Weights of a small contrastive audio-text model.
Data: trained on synthesized solo parts of chorales (CocoChorales), 39062 training examples.
Rows from block 8 of the audio encoder of a small contrastive audio-text model, named by matrix and row number. Rows with one number belong to one channel. Each number is 500 + 50 x the weight over its row's rms, rounded and kept within 0 to 999. All counts start at 0. Numbers have three digits each.
After each channel's rows are labels from the 100 clips, of 14976, where the channel reaches its highest value: "lies over" is the class under the peak; "top examples" is what is common among them. Only what is clearly more common there than usual is listed. The data: synthesized solo parts of chorales (CocoChorales). In brackets: how many of the 100.
# conv1: bottleneck pointwise conv (encoder.blocks.8.conv1.weight, 64x192x1x1), inputs 0-95
# conv2: growth 3x3 conv (encoder.blocks.8.conv2.weight, 16x64x3x3, transposed, each kernel summed), outputs 0-15

conv1.2:581526499499476515523548449513398469557632433550491458461584442444432458449546542440518474514513486427506552520495529481542489529547493395511457565572438598573495525497538601508389551411460555432599595511488476462558412526510534511440465458546445508456532486508507480484423469493430519471
conv2.2:474489429476525558600433497523563592475504530479
lies over: C5 (46)
top examples: note C5 (55); note A#4 (36); note G#4 (28); oboe (26)

conv1.51:558406539433537520545447441575470515580634443542465462456546501375369435451521581554552510462483560549498559529485632526518507494520492515463474578472485548530554463479531479488422529496497509490473473529503471471477477450467529409439477475487531553481497454513499515519533406454472583449
conv2.51:371450534446594552521483459508492537527489520514
lies over: C#5 (62); F5 (27)
top examples: note C#5 (63); note F5 (35); trumpet (27); instrument: oboe (26)

conv1.46:485404544533520444461577428554463512522563506435476495509521492541499523487560507481521477510503390577402436537489492528459478440535527551432408527535442448406597517456493544502474465601409491487458495442499508585539475470519495486599467554482458528530553457478472528457502518515552478470
conv2.46:438508596539512541539536465540541453572536583526
lies over: silence (68); F5 (26)
top examples: note F5 (85); note D#5 (47); trumpet (35); note G5 (30)

conv1.33:436421523592550550466483571433575492572566496484545519546516545458446444532413454491463458395540480580562441469440444505411549584532472475545517516469528446476573524430529486453521493457485562491472531523572392490454568500416502488533584524570484457560467606451499522476573545460574472455
conv2.33:527455395486424513498514379462504532511491550516
lies over: silence (61)
top examples: note G5 (47); note F#5 (34); flute (34); note F5 (34)

conv1.38:509552519472472427551485488470572448526491544524479542513534487458485518408506439481613571512485548494516444494427521614485471538440520522471489466452534507470582471486460470493536489529509525434561562389433455540478614512523440557538515549492530403480446452491594454535465490501495602384
conv2.38:529529492451431544560572411566539534495513571514
lies over: G5 (54)
top examples: note F5 (87); note G5 (80); flute (49); trumpet (29)

conv1.11:451472434519545463467500512550536551510587527469495483506376542568493610446562456497500452427538573455492504479532549503543487493493434498484417496511553520485484490519482517519436537492452473607444561527507450455516452602525381520431617470458555528496543598545544488494540516399457474593
conv2.11:511517481549384492502464534504431509471527600566
lies over: C#5 (60)
top examples: note C#5 (80); note D#5 (41); violin (35); note E5 (30)

conv1.53:513382518503483494504472446517481450427514501440546461458481511526407461465536514498570483509453439531485481462555441462467395526516532494375493485536465472478537428505433511468539609600513487509521562504535502623385541592556509474526555444454489475440520470481505508468590527454498489521
conv2.53:445504551405536462494456534579554432510445460471
lies over: silence (94)
top examples: note G#4 (63)

conv1.30:559492534517492477479537430495468484490442518544481497593439509505559491521481597481489480493468523497531531572552503484549475482429482542530582579509399484423577435463434527458488449523583407519587556620521478531461513450442510518505438550460532516487531585452478505523525495545543512503
conv2.30:462451540514511441462369446469564536511494449512
lies over: C5 (39)
top examples: note C5 (50); violin (38); note D5 (32); note E5 (29)

conv1.22:452372469473540443605534508460525448449525480560575513575444441456482410482431537547535455535473497571453424511487415491490496489412539492529447590475483520464494478498595537430446536505510527461471556437517563521479538503580512523518534511496580515502450512445502595427504514413498607509
conv2.22:442514493505491507481441467466621480451394475528
lies over: C5 (37); D4 (32)
top examples: note C5 (51); note A#4 (36); note D4 (36); note G4 (25)

conv1.59:432478508489493542493548518538488548504544613429605483494441518560471419529434504507462385527467477467519457529471528483480424564527425371620484483496463459541492475479469516391489511452543420506425465479493541481397486613546407400563419463460517468467461515563561520478469439512470482552
conv2.59:524476488504478589405466410473513518416489550468
lies over: C#5 (41); F5 (26)
top examples: note C#5 (51); note F5 (43); note G5 (37); trumpet (36)

conv1.13:532561536489497410571528412517497495526474467471466486576485435489554538505448468562652494529534551488482451465402483538472467434504457467444463533549398515528623567562479487439368527525487525570473478441496543416506457438517503455491444586485448435550442431483399511432437390547490528459
conv2.13:446437476485394513517538543534459604542508492543
lies over: G5 (67)
top examples: note G5 (76); note F5 (53); trumpet (38); violin (32)

conv1.12:398486425544486469433578460539500488534514527494480532541539514500552494496554514548479525481501559449520489610520490521496547553455545542589506553521536553553451493447404462421513526495444474502467502499508539478532404488515351473506385501445440459487602503438589447593539506490522430489
conv2.12:494483495535476548451419502436390506450580495539
lies over: C#5 (52)
top examples: note C#5 (61); note C5 (36); note A#4 (28)

conv1.54:550448495493506410427512571573462524545626580495418455523471467520455601469532565557445552521514500483516492458508534488422483415432500471523563441484436448434502497538546492542549483393406574516583515551516460483499493441446551543327476512493520539499477398486532514488499474425468472490
conv2.54:459575498538514553512501457510548440509451500367
lies over: A#4 (26)
top examples: note A#4 (42); note C#5 (30); note D#5 (26)

conv1.61:493521439520415497527482488472547522504548511534386425437518449574504607536495535557472509576517554438519466470603581520601498463463405521548517431555442423332387471551502480488524541539478469548447471373404529580489546620514473469461494486480538478493446538437472417430420499441469506512
conv2.61:511527432521499549574592535387477455514483488478
lies over: silence (75)
top examples: note C#5 (57); note F5 (50); trumpet (46); note D#5 (43)

conv1.28:474465567442559548496461471441555575509496537508432430480524513416523538527458356454469424520440572461544404452504548476474632466565541544486482492527571551552458499547449504556429411608482470574504560502470549473425501550465505496433396473443463478535559469459601499472460489497505464576
conv2.28:470587454468503518466476621555543510506429542502
lies over: C5 (49)
top examples: note C5 (65); note D5 (34); horn (29); note D#5 (27)